config.yaml
model: "image autoencoder"
dataset: "photos with spoken descriptions (Open Images, Localized Narratives)"
train_examples: 203450
image_size: 32
crop_scale_min: 1
horizontal_flip: true
rotation_deg: 5
bottleneck: "plain"
downsampling_factor: 8
encoder_arch: "vit"
encoder_norm: "layernorm"
encoder_norm_position: "pre"
encoder_activation: "star_relu"
encoder_mlp_ratio: 2
encoder_head_dim: 64
encoder_fused_qkv: false
encoder_bias: "all"
encoder_qk_norm: false
encoder_parallel_block: true
encoder_inner_norm: false
encoder_drop_path: 0.1
encoder_patch_size: [8, 8]
encoder_conv_stem: false
encoder_layers: 14
encoder_width: 192
encoder_positions: "learned"
loss: "l1"
latent_channels: 4
decoder_norm: "groupnorm"
decoder_activation: "leaky_relu"
decoder_weight_standardization: false
decoder_channel_attention: "se"
decoder_widths: [64, 128, 128, 128]
decoder_blocks_per_level: 1
decoder_block: "basic"
decoder_dropout: 0.1
decoder_attention: false
decoder_upsampling: "nearest_conv"
init: "small_normal"
residual_init: "none"
optimizer: "muon"
muon_scale: "match_rms_adamw"
learning_rate: 0.0019
momentum: 0.95
nesterov: true
orthogonalizer: "newton_schulz_5"
adamw_lr_other_params: 0.0012
max_steps: 9900
batch_size: 256
epochs: 12.5
lr_schedule: "cosine"
final_lr_fraction: 0
warmup_steps: 490
weight_decay: 0.2
adamw_weight_decay_other_params: 0.01
Rows from block 10 of the encoder, named by matrix and row number. Rows with one number belong to one attention dimension. Each number is 128 + 24 x the weight over its row's rms, rounded and kept within 0 to 255. All counts start at 0. Numbers have three digits each. After the name is the row's rms in percent of the matrix's.
# q: attention query (encoder.blocks.10.attn.q.weight, 192x192), inputs 0-95
# k: attention key (encoder.blocks.10.attn.k.weight, 192x192), inputs 0-95
q.13 092:112148121082128096153071103121078137123138126163159127112143111107145124137147117148123177159110166144124142130098118108119129144157156134126091111112114095154132147123147111093132137138134113143170160102169096129136114126133142165116135150158134122113150082118155130145090132120088105108
k.13 084:116139144134137124109104120118097095147154108159155140132153133121147129165111147123102146134143135111118136113143126162109108117119101178117123176150116144119144122158115115146133110161115126133159101140132141152127112171139143172137070146159136081153097078126096137169100121120135128084
q.14 100:129144129106153105094076097081159125092121168128113131141177123129116141129146116175134098131144131134137130141114101080146155158103147170114132152121098099130085125137135135117129102110146070104086123106140140158131131129111095165149127134184091123103112092120125177166084133125100103099
k.14 100:143150152115130095085133102117153110120108106143151140163143109168176126152163110141116140137139149140166125122116129132153072131083097170137101141110118062112145119119092129092155106123156137092120107096158127098164167117133153146154079134125139129134134117121076150103101061136134112117
q.15 104:121127115131170127159152136127154175146084142143105128120136112151097136110131133139145138089117142110148124136153156150095126144107143092173180120135148092151081100131089106153154180128158116113133126160111146129096100114144122081127182165087107154112103149111133130073102104132165134153
k.15 099:128130152190130176087146183153138154101169131134118113118080129154146132131129118119157075110101116110135119168139129161136108128123120112138143142124158135156136124100098139136120151164133094127137103128115153127112121152136115107128160123054108119130133136118145111132139130100117131114
q.16 090:136088163101141162152111099137109118159190122101150152112122112124200128109096113146125161131128116098111146118134135122183145122150109154131121181130154119152169127141142111137162120127121166141147117116136138064117134154116135124135119113159086102137134108121122100135094116091173158123
k.16 089:158108114137145118104098117119138102120145123145148152127108156112160101118123166134056146134121088060166136163154149105108121143159113143165115123133164142130139091128140097120129127139148169138139139119126115091142135142158150122133127092174108143117117105133144098118110119107172134106
q.17 108:146129134158104089108114163119133105111120123115107115198124147131183132159103130153085112144172135142170184097114089098145119130109130130184105119139124133136158074108150148104085102156116144160096098135140107152170162112109137127145059118127099157159149170142125099146135153155097146147
k.17 108:091132126103122105151098113109132130125142155121151156192171105187157105124160144120103166114178159143155135127114159125161167166127130112178098117134082114158104136146106186141160101124132137115097128097142125123162136111107110152134083083109131124091157087121127131123135129135128118072
q.18 104:148185130133150112161120121142112116117073171085133155138146119147132128127070138104140166119131110127120153075140134127130138129107117146123124079162136143118130168120147112141102124171112114160110143151130124129077085123114112094142091117111126144112144142077113091134140099147159149146
k.18 101:098153125156179116105173140149160122078116160106125149124144086188136186130105171115131119139107105126118126098129170154087154121135140109153171078132158108175114187146145117141086120165107135130090132138127108099140111147126116132144130135129127114144169097158112173099157143138101118085
q.19 114:127120161116116141083118113142100125138158131113135139122080118140181149139142103158095109112130142169133153116133120095136166098149090117116070144126111149128134145140156095126121064100128135134079109140113163172079125136078172182149113149171127090122153099136089126155141138114135118176
k.19 111:132112090137130124167092145115131142107109174128185112170110136101131105166106141131108121153144168164131162145155129127107118149108154151108108138137130129111119138122106105094104111110138163160113111152117088115129128136082159143121101117102130106112148128142112087114101114198109116091
q.20 096:089153112128148101128073126154147145127144133155121132121121137133143112148138086127143148145137135127123126158126127131120155104146103145113098136134163110152100160127160165145116116108107127124096140110161089124106145154117190181138082172136137121145138136067090124138122136131102122175
k.20 085:139139136109144131107072123160154150136153183133167143128165116096093124120111146120150127148206139133126130128156109158129130121106108162145100131168119122113140146145096143045124142103114121157120110104124089141108140196126135174146149101094132135142132124138111100127132121118097116152
q.21 095:127134106134137162105134114132133111094094110150145147097143141137128093164164097125141142143096164150112148145113143136164126173122104095094113130126163082145137180131107161149133127129162111169122144079153119122150112092137147142151144104126137129095170076131155147135123152155127092129
k.21 092:138162115139107165124150115121096071096080130141105122124152135113114153104129101141125116131147112145133115121127099103113158163122090126126128128158099138102116140129089129140144119086106112132123146121152078161114178133143117167133124128152096120120114123150095081159111137128149116134
q.22 096:152101136115130125147110081110094140150117128160105148171092127159130112145140122137083155174178146152144135133157156106109147112141096110180152105158153090173117117106135123101168139137147160144109134132132129112121132127126144133106133118126137125129159146119126094087137083178133164161
k.22 096:165124114197144156094142139161105117133117143121142125107088110105136110176166118137089144122184123119127112149123147143105123100114073152145108143137118142131141104135123138113171114119162102171103123079071132133129142166120101146151088118074110101101159106118120136148110153158109138108
q.23 119:104115151131134138133085138131120121156146150111135143131151139132117096127131138094148179143163088165114131145154114113116180079129109149151111108138113072126118119142158107089133096161113156131151145096134116114131119140147137146141096119103127137101105130146140143128095133145145110117
k.23 120:121135123141176129084112111137138109158170153167158142155152105127138114130152105129141128115091127140093135133122120100104129087167104162131127147125110087129093125145117131133114111152132139160095113116127163129165115189162109148169070143140111133112113098117136112139113136080149162132
q.24 116:115136115125177144124113118119127154143142143144132110117167130091124136116160116111158146136135166189148158160111143118128056083109106119098157134123143098147107109136130147094134126171139161147122130108131133124181117146154135147174136111135158116109115095121103151167136117128125095143
k.24 109:150126127114145106100115133170135094076172127137133139064168125125112152134127125103131104073176151124159145108110114109103120099118098155115135117164113127166115136147121137112160120147158129107115143087119117147166153124117101119141117106138123117111134088113135126185127086113113137171
q.25 099:127187086127174104101139139119116115099089141135140099150138163107143161167162147112092141133080132155108134123126163139147113141109146078170140101102119115124132158130126156123138092152115152162106081138105126142174126121090156149176172128124166113087113098144129162119171102167063107148
k.25 097:126171169106119096112138129147130118108123139100165118160131122166142208155118134139113130108145126128109133115136112110140136142096146145132145080111122121135148181122106122124114109136144114084136120112092116129135129115118130159126170111141120089122183098115147170138097140130102130108
q.26 097:111123155153135130109116131121151151154125134158141106128147123173089088129141139139163147144121115150131085122162136166102137119109130150090101135149183116158132120103105148101148110117155142107112132105138165142126119159091085155113114130169151149151103162110111116129147105117148147141
k.26 096:089127102169121154089159126191147129078149122150099092106119164130099113152109130115151118118114142171102118146103115148111167085121099121113136117135134130157127114143117130083129136151122129058081161086144136113056152111093145134122138133133087199123128156145132110121084130148124127161
q.27 103:135110126154126161099137135156144092118120094109103112153115101147105108110117133105173084134093146140171145122143110109130135120107156139136154147125121136169066110151133159125102099142088173112093139106110155133127118176100089112122118155101097101133124164134134104142138172120134110150
k.27 104:143105096103092168186163120127117151143113150113129138105108107115114077181150098129122102118109145133116121116146133156107140137113104125119134064129127169159125110144078178145127129122137133121101126122131116129083177142111129057134105101103129123106161152114135124084174104123129134145
q.28 093:144059110151159165124142114113103092167146095137146133152102168108104112126106193133137133130151131109125115142129160103152155120109098105122128106117110081112150161112097141128138115164193114192139172084103140110152085081160095149088093126159132109092151141134150119177111089128141103111
k.28 088:133109139122117152141111119130093102154116097163121129161144126110157133138122116123098128131100099150059116166109143128146140114111115125131105133144097087116114091119142107097148114116188114123104153123078136131144107119174141122131074148171110105132082141168110082165123118106158116162
q.29 117:108090155129143113106131107162124088158153146146146090115122149127086133142118163114136101168148129159108138152137098110112111109096113167094130135127126072101147116120129126080132143134117117113097129117161171163158116145132128121088080121146129132087131170139116116155100112135148109154
k.29 114:106107124095146151108138115155129113166144137139164094105159092120118126146135159087160093119175131151136135143100105127092150088134110140109090097139147107154159125139137111099150159115127083100077154111127179122154100122098112112142078100128152116119140116138111122116119087127115131118
q.30 126:180134123118109140142097070137122120103147093167142089151131104140141127102138115153086150143058109094122134142105126135127154156132143147158132135116131123076164142137113111150097125147115120117146127142122151112109139110141127135140138142101118096119127088130164169132121119104119159126
k.30 132:129107130141132134137150098071130116128101109130152137171094076127149114154147151128101139148094105124144151146163146118137129154119098151088175130112154110103141142142121100109093132132153151142145169161129114092114125097126159109114163129161084127067124108130093109132101125131134132088
q.31 103:123091150123113137077123176141142111125129137114089167141076161104125128113140122154143105138137153138158116167118131095112165097121152120115143152144077114124102157113153163129116126135140163135120144088116112085154136120077153168149145135171136100113132138105131116126146153122137058135
k.31 106:170141123078139122103135162147162107146098158146103125167118162109103162211121113141120119122130136125141090144127131154117107106089117118094098120123143152110104122137128127093124156077101117123123100093095098162164180150102163114113110126168128134097100152138153174125154105115145077118
q.32 104:155166115159117123154108152121131125119123139103122151131141119114134118134084146109123089139180099123091154116134080116128115112140098142112140163175131134105101137137112138150142139150132138171132103106112143126152162077090101084130117107105128191153096151155129071123142088175165141170
k.32 103:143159106168176122111147136117151121136114163149113132112129113130121151121155098113098139102154102137184095155109143115165145098124148108113096157129101077114112128171163121136137120153165133144089145098105158140171127116122104101139130082133141145123153125094117134092152147155138099147
q.33 099:133138120130141084121110126159144139109090129129149132128134121143083094174129113135116149148120090152085121155131101137122120147142119169136077152140099103136139216143152137106121145087103095116161156080130165160150150120106114143112142148141153158145097151138103126112097125201089104123
k.33 102:175174136116130100078104081119156106158142162151148102163103108112090146130107134131142141143143118170118127136148107149156152114127124148123154162150136095098136184108108113140118133148111149110112135129139133149146097127131113147151131136153155104168120114137100150120081153126111115124
q.34 116:117156098192114123112142131122152093120085117125093154156126122130143105152135162132116110139144083100109150105141136130156157135144122105098103111157095128183108110145169160152143106146142137150095141113147126115116131116084104096115142139133139123135099115096112084133142128143155144138
k.34 114:163137107128148147129152154123168098108097142176096154169113117139132087161098124143093154110117080116118125136114137131123117125133139119155137139143088143164096124145126128141122109152162136130122141117114130166128144101163134120106100154167153137151147142088125145059098166131120114111
q.35 093:124160147089118142133098124126109127120125125109168089142136118107164147179160105131128169131139110157136136104137093083132093123125156133144121141078154103175112147116122158137124102087122161160133137099117159126164134144096157152138124162089110123149107113155096127190153149104096157163
k.35 085:135111149158126109159102143139121090127139111102163110135135115186155099170129115088120107120158155145080162142098113124093114121092059134140136144123135111141102142164120107103144140187132160123162151120132144135107126152115124169084068101122075154129150135100135107162157112153111152163
q.36 099:073123132159114159122142100139162039134126130134123142121135140124148106113165135126139115103135113140112138088123107124135127148126142129141135145090159137106132165138168143163093118109082093115091146104098097101113152135109083147124165143138112126120129132145112143184165134086053152103
k.36 101:119122148131127122135163121110141124113097089157171115141155128114123136152118104151129120150105093156103116110136103146083114131143096122137140093129153135077077150148126114102123155084136171155111122159149107172149168135151148112075148108127140146146149142148089173161125100115136160155
q.37 100:127096134136136125119120100083128112112105100133137104140107123169135141140106130146095153126129148120140125110131156170138134169103150140143126118106127116185160095173117162084135161087122108153084092161107151122154134178148144098142106125133132105150134162106150101139120105112151177083
k.37 104:127093120112116128154128099160128129174155151105133171115119140118171127111171188108145140112174138131144092087122112133121152148115100154160158070125114129144171109090107167148116146144157114140149137102155097105130132118102145105152129112095146164098143148133153082156093130109111183117
q.38 106:103116167116092144162095172145166145132154133124127102133155126145164133145150110147123119108140121120120157094150112128116124122137131135162137144093122097113194135096108115150155107103110143128145070122105087129116106110153122144134113152122144172101108110171126163107149174117102173098
k.38 106:109110134157151150126105137103112161122121141155106111172159141152111113143078083123143092100077142122122150125152129087120169121161145134153169145149150089118113132120102111138133116117100147126169140177179113148101102108127158167120113141167091153111112130135163147139097146150135183145
q.39 117:099192107105131155150122121144094138100165142163149122110172145120125101119103132066101166152101149102131118114124149135111128112132144163099097142097179166110097155120114105129131111131137121128186125088162105101096096143110160143151127140099131115166101142108084144112136113105100121165
k.39 106:088202167156097090118132102119093112073176161123127105091144120124139122086079178089127149158115151120165115142100124142152117111169120119134110112115171150117149160145134094086133127176116161144167131114144123102108122155112154107080171126134133130164093160119126152104117142140134123165
q.40 106:101125149107126101163139148114156169140161118113134153148154124108094152097096132152116139156122141081126092102107118121127090136113167140136146144106087150129109088124088150128136115131129140126143141155093150130187137072150138075140093126102092098142105165138125159159094144130131116144
k.40 101:098139174100104108171152122150154154131187058149107144126146166196139117106145137140148106104139146116135120149113092113159107113092139083163131111116152107079084132119103182122097154177137142112148136128152116138154136106117119135146118121148106105114166129101143103159089116114140121121
q.41 112:168123148073172107134138123144110161115110130080144149160116111152121150156122092150149106109152135108177144118128154112148119121126143155130164177104097118133123129136109085161143102143117129097091153104186132148078140134126136136133118129118090125134132124149120157166101120118129115131
k.41 114:179114150121144109152158109096151153134091132119139159092097090154144114090142109138139133151134157125146137117144157157113109154129132106135139115082134128141123164108165151165147159130090088104109149103100138116131135165125134074123130156125155141151110148157112119123151099122090153129
q.42 106:087139158162070126119133148142122119094158123117103149167146135138155086164113120132099107164095145116159162094070126123120166128177146114133073122143098180159117130133124138129098127092084159107163109147131135105138120092122157072145126175133129117157131162124093128145159152115148116175
k.42 104:140131183073116144171155134098157148119180168125123130186136139111145092148136147092146123119114139122128112125112140109146135137112163132154116113128124175148116156172141178155105132121073141143125128156160094133112138123109129129099137135112101140100127125088126144135102162124156151142
q.43 111:169140136084102114113114125136133145102142135092114162107153090120112146139127099144108132135155131112163135092134147121146128155158174151103097179156137150168146118109109093119144135077095122092175109114117140146075148145134127103129086138117101115116127124140136119147125141087148140117
k.43 108:148113144141112117125136118073081156110135105092111124109124133123145092161171119099124113151101134097188132109122160125120148146176159112151141120171151145122154109117114096172123156142064126121141138139156118121101142148119135159109136154152117121101116103102125133084134100110138148117
q.44 110:058125112146148163140124115174108134169155079147116117110104115133128114079166158106146100136134131109105130148162112140114098105142121151099158145116106147162134101160170132113130108132107130124134124175154118087088099186153157131116148105129092131160134120113125099119123125112111144153
k.44 117:153093109119127123179124161139119160160159122128149154087123136104123069084116152098169116116144092090107151161116060151138085107135122127124104086141138192141154122120152121121129133144161135148175119128139138132140090122159150099113110094106140102123137157098147124130134099122116157140
q.45 094:111122105147143157143141155167092119145140125103128160103124130098155114153121123116125117124129108129118123123128149114140167075167122132124101163097119101084116138098122100176129061152164130131155147099138143118079091173095103159111119164182090125087141151113140134141137091095102142163
k.45 087:146100139175179130139130105075154108134132098159184091137130167112125118125109129104093118167136114131137123139141147148165086120165111177121097098132186128129088140103146073116127103113154147144150128111109125117141082154206137130133163145144110118109096122110109140112131122150126136115
q.46 107:118104161110108132148147142142111114120110081076118135168086123115057105122114133144112107114119125111133142119132114123136118150167115153180158146131111129131143107120123122163145113128104140174124093154157121138135182086139101097127117118135150173150141108124176123089097130134134181106
k.46 115:126091103135157152180155150109155119148104122122104134105119086121087129141180141160127127113108114114130144164102162132143158136138097109132106091150111162122128149081140140157093056136109113122138128170112144171158124107125080137151140153178125110114175105149092158084140140143160114110
q.47 110:144126132110139099114130118125148192154157136095165124132082101084130158089113089181127118126142093120143084129131140154124106151136138130138138162113152116093121158104130118173163160134157109101138125116152135120144134108103123108115181168161115165158110116153103107116126104118128152158
k.47 105:139132167156149098112111129149154152110135118120135119123083161143110128123147119135114112131132141082140109157164141180094116117137094107098145144092148126077110145099163084111143154112156110128159142108094128135119169114104133134126161135149116131161121137126125128064180111176088140166
q.48 102:149132174127101130110103159106142162110141101128139109128144115131055136179126128116143139172184136156136107105169125147115129119179122154126125145119125106146143135101111108086178086130153138149167137082145173160120097147129098147115085143113140128159114105131109126133061148120120147150
k.48 105:137132132157106086134139145099131127143163171090106117105111115132134113111132134094098121151134154157143165138077135130124183110158088124143113155135134088117149094085125162107110078163131146114094132119115147152138113108139118174170122161192117116152134127100139135101095120152125132162
q.49 113:072122136187112125103047131119123082147121120135110083126123130116141098115120117111110147188145141151110172092159116120109111094159117106123138136091141117139115106102146145105096092192139138137151126125155127111108127147129141172083094144082120156101134185161141126141157144118113129113
k.49 109:104114120133105129123108143134122105161149178160163113123166118110164117129126107066133141140155140162102156131124096118108144083138109143117168136160154126153111162128140172110098133128124194127119144090140141114152109136144124158112093128127103133125139127139148162155096137111144104130
q.50 089:121130109083131133099123133119087126111129117153114099091163149088151133141159100079124128133078144164122145089160154095115111091170148100098119130110192104162074114138077115141171139147129151143120138126154149118097108129087163156118127148091115094106129123162128155144163143080133098161
k.50 089:122116135121144148116132161149118104160089134144136093089109135124184141164154102088144109112134157125110132130123135084110101121117134116099129138116178165131120142148110115130138122125097121121148133083131155110085134167087101146103114135110103145098181134105138111150127141115142094148
q.51 086:103114113102151147156165127163109115147124094153121084122122139123112166103127113081126106152117130115139163114144150154128132058117134137123147127097135059138120118152137088128102103140133140090130090107104096126084109172137154148122117134098138099109151133155107162122146165163122145123
k.51 081:131137122134131155132093112129107119177152166159188117082107116112136088117114145124145127149108121104109110116134109107136125130162153191147160139129126136148109120122089154102125135093159145142117131098119129106108088135135109084127139136091167126126140144160165132127108112122104179137
q.52 103:180156114172160091138078108111114116156140160157125119137137142127123141126116168129126128159146126101126138118126132143163112124104096113143121128161145112093143113123128133123137125165178133159129151129090118144148141059168102130135115109114153118140117128112129125150095075124141109112
k.52 105:096167114121171102101103119141131111117123124138058124139160113112129197105149142146085141118152073137138131145133151103130160109131139084118111161152110070116124127150154105101144142160182130120087158104074133129173139072130136113143125145156123109140126131164124092145110125123136093119
q.53 107:129138115130112156140114125163092105157152143155122120148134138134144123136131164108090175137104104113089121101116158156136129127167123150114111141124147101106143128117105143102152110116113132104117120100154108111138125140082143148096132139125149095076137133122143118101154120159145103101
k.53 103:145156134137098162087094107135065120132112104171125129158135097081139120170113132135078146136110104113100107132170101124088122127172166181126088128108117143146140125178084101092095125120128108142137154117115109125087116190090135136110102137134155131128130124115120145126121168130141149074
q.54 104:110158151115123136124119180123112128129128104107129141139111100121091113129144107107097175175124141146115102139109134123137111114161155170148114162141101136128158101065123104101132129128113155120175110121163152124128096191140139109128125138098115172142144122120172133096106138121156124085
k.54 098:119127131131103137104142149108100084115132127128084127105113117120133087130181119124102130138130121112121139129081121151157123125151139130118131136114106123154174127127166133164084068144130104095156110118121189136100114167128135140143140139151138141135131109111143173079123125117160121078
q.55 107:092141147092119070173107119150122146129135098153120084130136124109122157120140098118124147110117127181125141141108096135153133084140146159118107159101146127132116165126145088118136110096116156110129111114094135139126163164107144155163158175167153137134135099147124145127173130106083160142
k.55 102:154119129107147081146109160159127144111142130126145148104119110121126107130123148131135118112127147124091145103139101133117117095135111166110125146111129141076117159129128101124164112158135149107186134100164164131135124123098095153136120180112104186114138124134138122118120137136096177111
q.56 098:137112109131134103130100129134101150127131111113108155141116128112092145157170112114141105142153124138117173096122137149086120111131131142133101134163142123106116155121136079155123114132146101136095146152140117147071108127108110132092138130137144165135119152140095143125159129121160149120
k.56 105:110133127085133130104166130131136113133102157163133132114133136115102133146148123137133111162113110124153137108090144146129064117173186083129182143134146112148086157121143087127112121104142115105120174101138130163082104136111129122133136136109156122137180129133112185136103152164100107109
q.57 118:155167107152105089101114080119128107166150125144133093109172128118120131139142133122146137163149071154100117137138093125098165115104121166086098123146125123088130121151144117099133106118132101125096153116090168160141162140100121115071115124131129107116130140144124079157122106132113139159
k.57 110:125124122147160103105148103118142169161149093118149127138137120115134083162157138110106116135142088146120148097137099094119153113106106148102092119130130082091135061154107124088149108150136142154106173123143144101100104114105121153092138109164128127099150123109106117142128108143110142114
q.58 107:081125136154078137146104154132126107127142133114124127145109158115138082135127161077146140142124149082118154090113124112148089127167129162131130126140127174152127097144134130118127143127104148141125171129172084096139116107167128109132107122131114132195129141119106133099106164111114083126
k.58 108:091172123064130129159129134160115109160116170158067151142135126112118142078133148117120153103114132093108119120115134125132129118163144087171097103120149187149081137156137120142130139139078096139154132144116136157146148131111141098147110110181172109150122125136101148133126181105159111121
q.59 106:137126097158129108090129111123114093114068118115157135146101182137173118132123137111146125112112088158154135136124143102123122125087132066158133089146105156172110141126122128123143141092144137155092136142117140151136117098130143124140149129157138113079134102129133103056140090149115132139
k.59 108:106128147151110143122126113130105113140081124110135121160113150156142126136099123144114124137106122151088119136174168100140102151114159114123127106142151153151106151122091124157177150083139115100116118103123159163093101109131090154141143118093109122144153089094156104117118174098108099105
q.60 101:135097112143110143101118105130142182120121121152116151141146164151125099118131114152119189119103127138140095169124145112120150123100103111136140101197119157157141116102164191125144122107133128126101170162149138146167102121155099076101097110158125110106144123095150117127113143155149078101
k.60 103:147087122079100151114103098166131128072087070142103183158116173121116104129148129162097116096146115125107131125131118107125116118082128115129170104134137113134147106100104168148110118127128134159152110139156104123142132139154101168154101122131114140123146147118137107123114164079123067091
q.61 115:108148107141149146097122154122130096157134122135071164091103139087120144110166119099156125084116155116138128156136139141126123087121121070136180104131116123119072106138142126183170128195150144143094132140111082115120130129133142113131180128168125131079101109137138133130162116080146116145
k.61 122:120163102132156127111160160166165118148105114158112143109134144115123138153083087168129134131112123086126109139141123110119080091147109121119118118127128164133130093100120141164163151109147106136152115122083129123157166139157110123110147118115144114131114110145153146115160110128125112106
q.62 098:126142120159096123133151167134076110132084115165099120145134096112144131136102153124120157115107189113164152111083170138149115161134141126132107078193122131141208153084129142141123174121113112132128125120145132104119124099131130123175130138099118101132182130119145137145112144101161113108
k.62 093:125135122143157134164145150091099119115107098158079120168157098130150154120124153101108141113124150121150131120102161154116143163110120127144116126158137156203126178127128147172133129135102147171124093178163085126110132110126115150116098151137156124091136125104092121105129140068148089111
q.63 105:116129101158154156121138103136092099150088108152087110074157124088105126116135119068166139110115108157117113145152161132111094086135151118102109124136177107112140137121125113145139156152147105162149142094120135129103108127165103135159133124131137129121135136147139133141146132119119113093
k.63 102:126142104145185160092152142127114076130123122178108104086120121064131146143161128097144099098093126128115090112103136093118135116145111136116150142148164141114099140110115095112136115132158121182131117127158126146127125127133092114144154132134129134087151143156107137114150085110143106172
q.64 113:131117117169138104096130153108122161111133146075086124100063118133140149097140127186131111124141116136107130126128159139148134144131161130144147201129130167158158125130134116157114145146129166063100187149119063125112127100141128106143125126107106105159091120138136115118178147165111125105
k.64 115:123131099101095139097148160131154167139191138101133119124133160096104151107160149166109118111114148117125157111150126123137095125158128082143157127114150117132147086098157147158102118124153148078111178113108062119109134108126109084181133133111097144160096124135126112118135122161130148136
q.65 099:109133118180119116073163097121140121116132156107123140130142177136124158103096094085158166152128155154115103110123112120125102127066143143158153126096150141166134124114137155087092118158141162134094169171123153152118088158166101129144142095142120139148112123124133107169119110135131096120
k.65 102:101179134150116111146158137106082117118141169111137137144107128113127139138134173113196124155150111125137103122144128135096147109136122110091114131130142152116139145101182149142127109174136118103145117156122072135106148103107139062163143111161143141119112131190090104162178118144138100108
q.66 107:077134098150096097101155133098109145140112192113136141156117184092142152091139112113125150110121092111145108147165131121122120156122150102144150137145128128163104106124117092121098137154123155167155156126115114102120129101116125155156156123176076103175128126134154122142164099103140081145
k.66 105:124122148153133112106172160108122144143126177116144146140088175157142139125135099117117128071102129079139111105125119155110095117163130095110158153135103145142094109147134112152106156147182142184124117146108117101115147126084110146093142118176141133127105127140119094156148104130137078133
q.67 106:073131136136125153085108140152135134126129149150148140163126131129154116127117102128183103166148155117124165094109095135106099144099108119155122157147126143108138116155110119096104155132101151127123099154081132113116176076072117140137129137137109147147089166159116109166145159116120132167
k.67 106:109129156121146109158146164150103113107153097136133120179106184182118128145108123142185135126150104146124132130117097127124172119123125124089105109128136126139103136114129146155116127165130120119080116123126122168147139138098122107104105114114130076145103160175118128165151076151119106141
q.68 096:091131115132116150130137148142103109106153157134116116144129150135148124157177154126098140122108105150111151102132156126146130150072157136081126125133123138141125173144102117122170140131130116173105092111130075132118114146108121157142129132136094141145155118134140137115106114122168167155
k.68 097:151092137145131108119170108123085100112131116112104153120102121125165141109140092123123147115116127110143130148112090108138137142133158101126098121087095153136108155146132114145167164182119102093127105107122127116118077141093141156119126128173110134118116100148122136125112134158136151102
q.69 091:102122100113104114108149118106121134102151096126145087100090173166120118081145150122143133120136123157169130138156123130181133154134181121099125117160131176126127141164121105150125109119105103102149126140093106096133123126126132079134119157166129120092104108089129106135160128112103113123
k.69 088:100084106119141116118106074129121127140160100148104131096117129122123163115128146143104127101107084110131141086104082111132133127105147126133174118102142138163115115165140079132124091117135072137136104140137137171103133142162127104110149124138148120140113127120144127139138179167111172159
q.70 111:126124128121116133064142098109119115146133137133141081171163186118093131153153163074152131155123133186134159140120145139090123112112118130100118113102122098112122101155143103096137153130124124127102122104100166140133096156119125127123098172153136127122145122089101109158090114088150076143
k.70 109:105127158163149103129104117088104115152153137166146108135135132115095148139149142089126118157162133162113142143126105121120148130136122151115091138169130082120107100133120100124113123152114118195113167109104136154103089145129131148060107134162146112130116127114102112146104169145106059117
q.71 110:150138103097120123124144100111093117117120114124079108095075096118138148158110150139108135115142135086121152101118120105143140118165127126135141184142111208119176106137103098159135100126143120105182116132146127108119146119160113115115155119111106092136136133093183157103145173109134156128
k.71 118:161104120108133185102130128123140152155115106130125100092106071140160118099145064120069129110148156122116156103144119109189092117161163124151101155124104122115132116114136125157111102117123150097135145111160141151122142115154112123148135135107154137122144112124150122087120183117120173098
q.72 104:063115157142135115137100139158097169107148135131167157134109124103115115132109124183141156127115072163142103106143100098119138148088159111125133148141152135121126137140113149108128166164155131151148128141114126146110133125137150114094152101126112124100135137129145135140121139160164112166
k.72 111:147079132123122145117140123125117158113122122120123137142122144167131164099097156168156117105100118089122141137130128125097113125122132109143109152115140195123112109117133148102110156183134111113132092156147143129127126125074146075163115128142115169128142148140138120147082141157171163159
q.73 082:114163115146131158154118094147136135134121111161148105127101128129100120134111125132133130114085125107132128160148122107105096122121123102156138147153103164080111138154098138107110144143116107122124131176130103151167168082127135096121138143121142138147079103140121133111132135118118101132
k.73 081:108145129106138138110179165159103154157121116135145122175157120139108137150141097139141180107145097128095121086068125118133137154100183121131132155161139103152120131142129110093118112114124117139102126143147174212163103125135088110158110129106121107157123091106134110078149107151135123134
q.74 117:173114125127149118144126154138084126109151153115145099078146125109115112135121118087157093132146112169114140111119102125117092067090126123131115124136172125123104148120167137107165174134125096074102111108134119119130153131091123119119121148130122116121156090145115139177143128145089140140
k.74 120:145141124104179102188143165129137121133146120145142120097156091099115123110138113115134078153158113128127135131145105164133087090148113115117103140116170100128138146159140099099136108139139127143153140079060107136110123149127130089089134130092140110100126078127101123136189115141104170150
q.75 109:138111137114123131100156103114115120190137151113149120139106123126136150097104190193112115101102113131139116116141173127156156161140131141127146153125112111130126164125114078168102093139152159177109129140139108129147139116165129129147139120157122123149108127142159133092148120131116145126
k.75 115:097116082134130099097133111134127132125138156123141136091101146126119159107134169126116127088081104132131144104146166100172124131111150084128187098088158136139106111107116123156113144081141142163123156152101126085109143085150129166172144148154130134140102116119169108108128151119142120128
q.76 102:132097117178102141106120091092102061147157151153121110144146134135153108180113130099143153153143125155153113136128114156114131132117107126162100108112152102084080132105136132063159146129071132150114162096128118105115158142112142168075106162112104128116126085191128135112090156096083112100
k.76 107:115155157087118127151129120122120072169165127147158090127188137181129133117147113051109152156140131163150164100136113113112150117126139148161102106088151128151150150118133116138125144128128113174109133064093135150129129158117121168075117147123135104096130096143135147148127111101107124170
q.77 110:124084135110139165157166112098112134154083143115127125153132140135126108143140158100145137123104093137091136140164165121137132134170144112147138125122149073141122186142096128166141124143148089126110125128142108136127119128153134165118118145094118104166136151102140139108116096163191171124
k.77 109:115100157122143149144169161133151125109085115116109135087162135110148122108178141119139129172102108143121102159160168145141102128177093091121177146136124092138121168129107135138135154138146108147149119123122092053103173126128066116102154135089102127128161142108100129135118081145131149176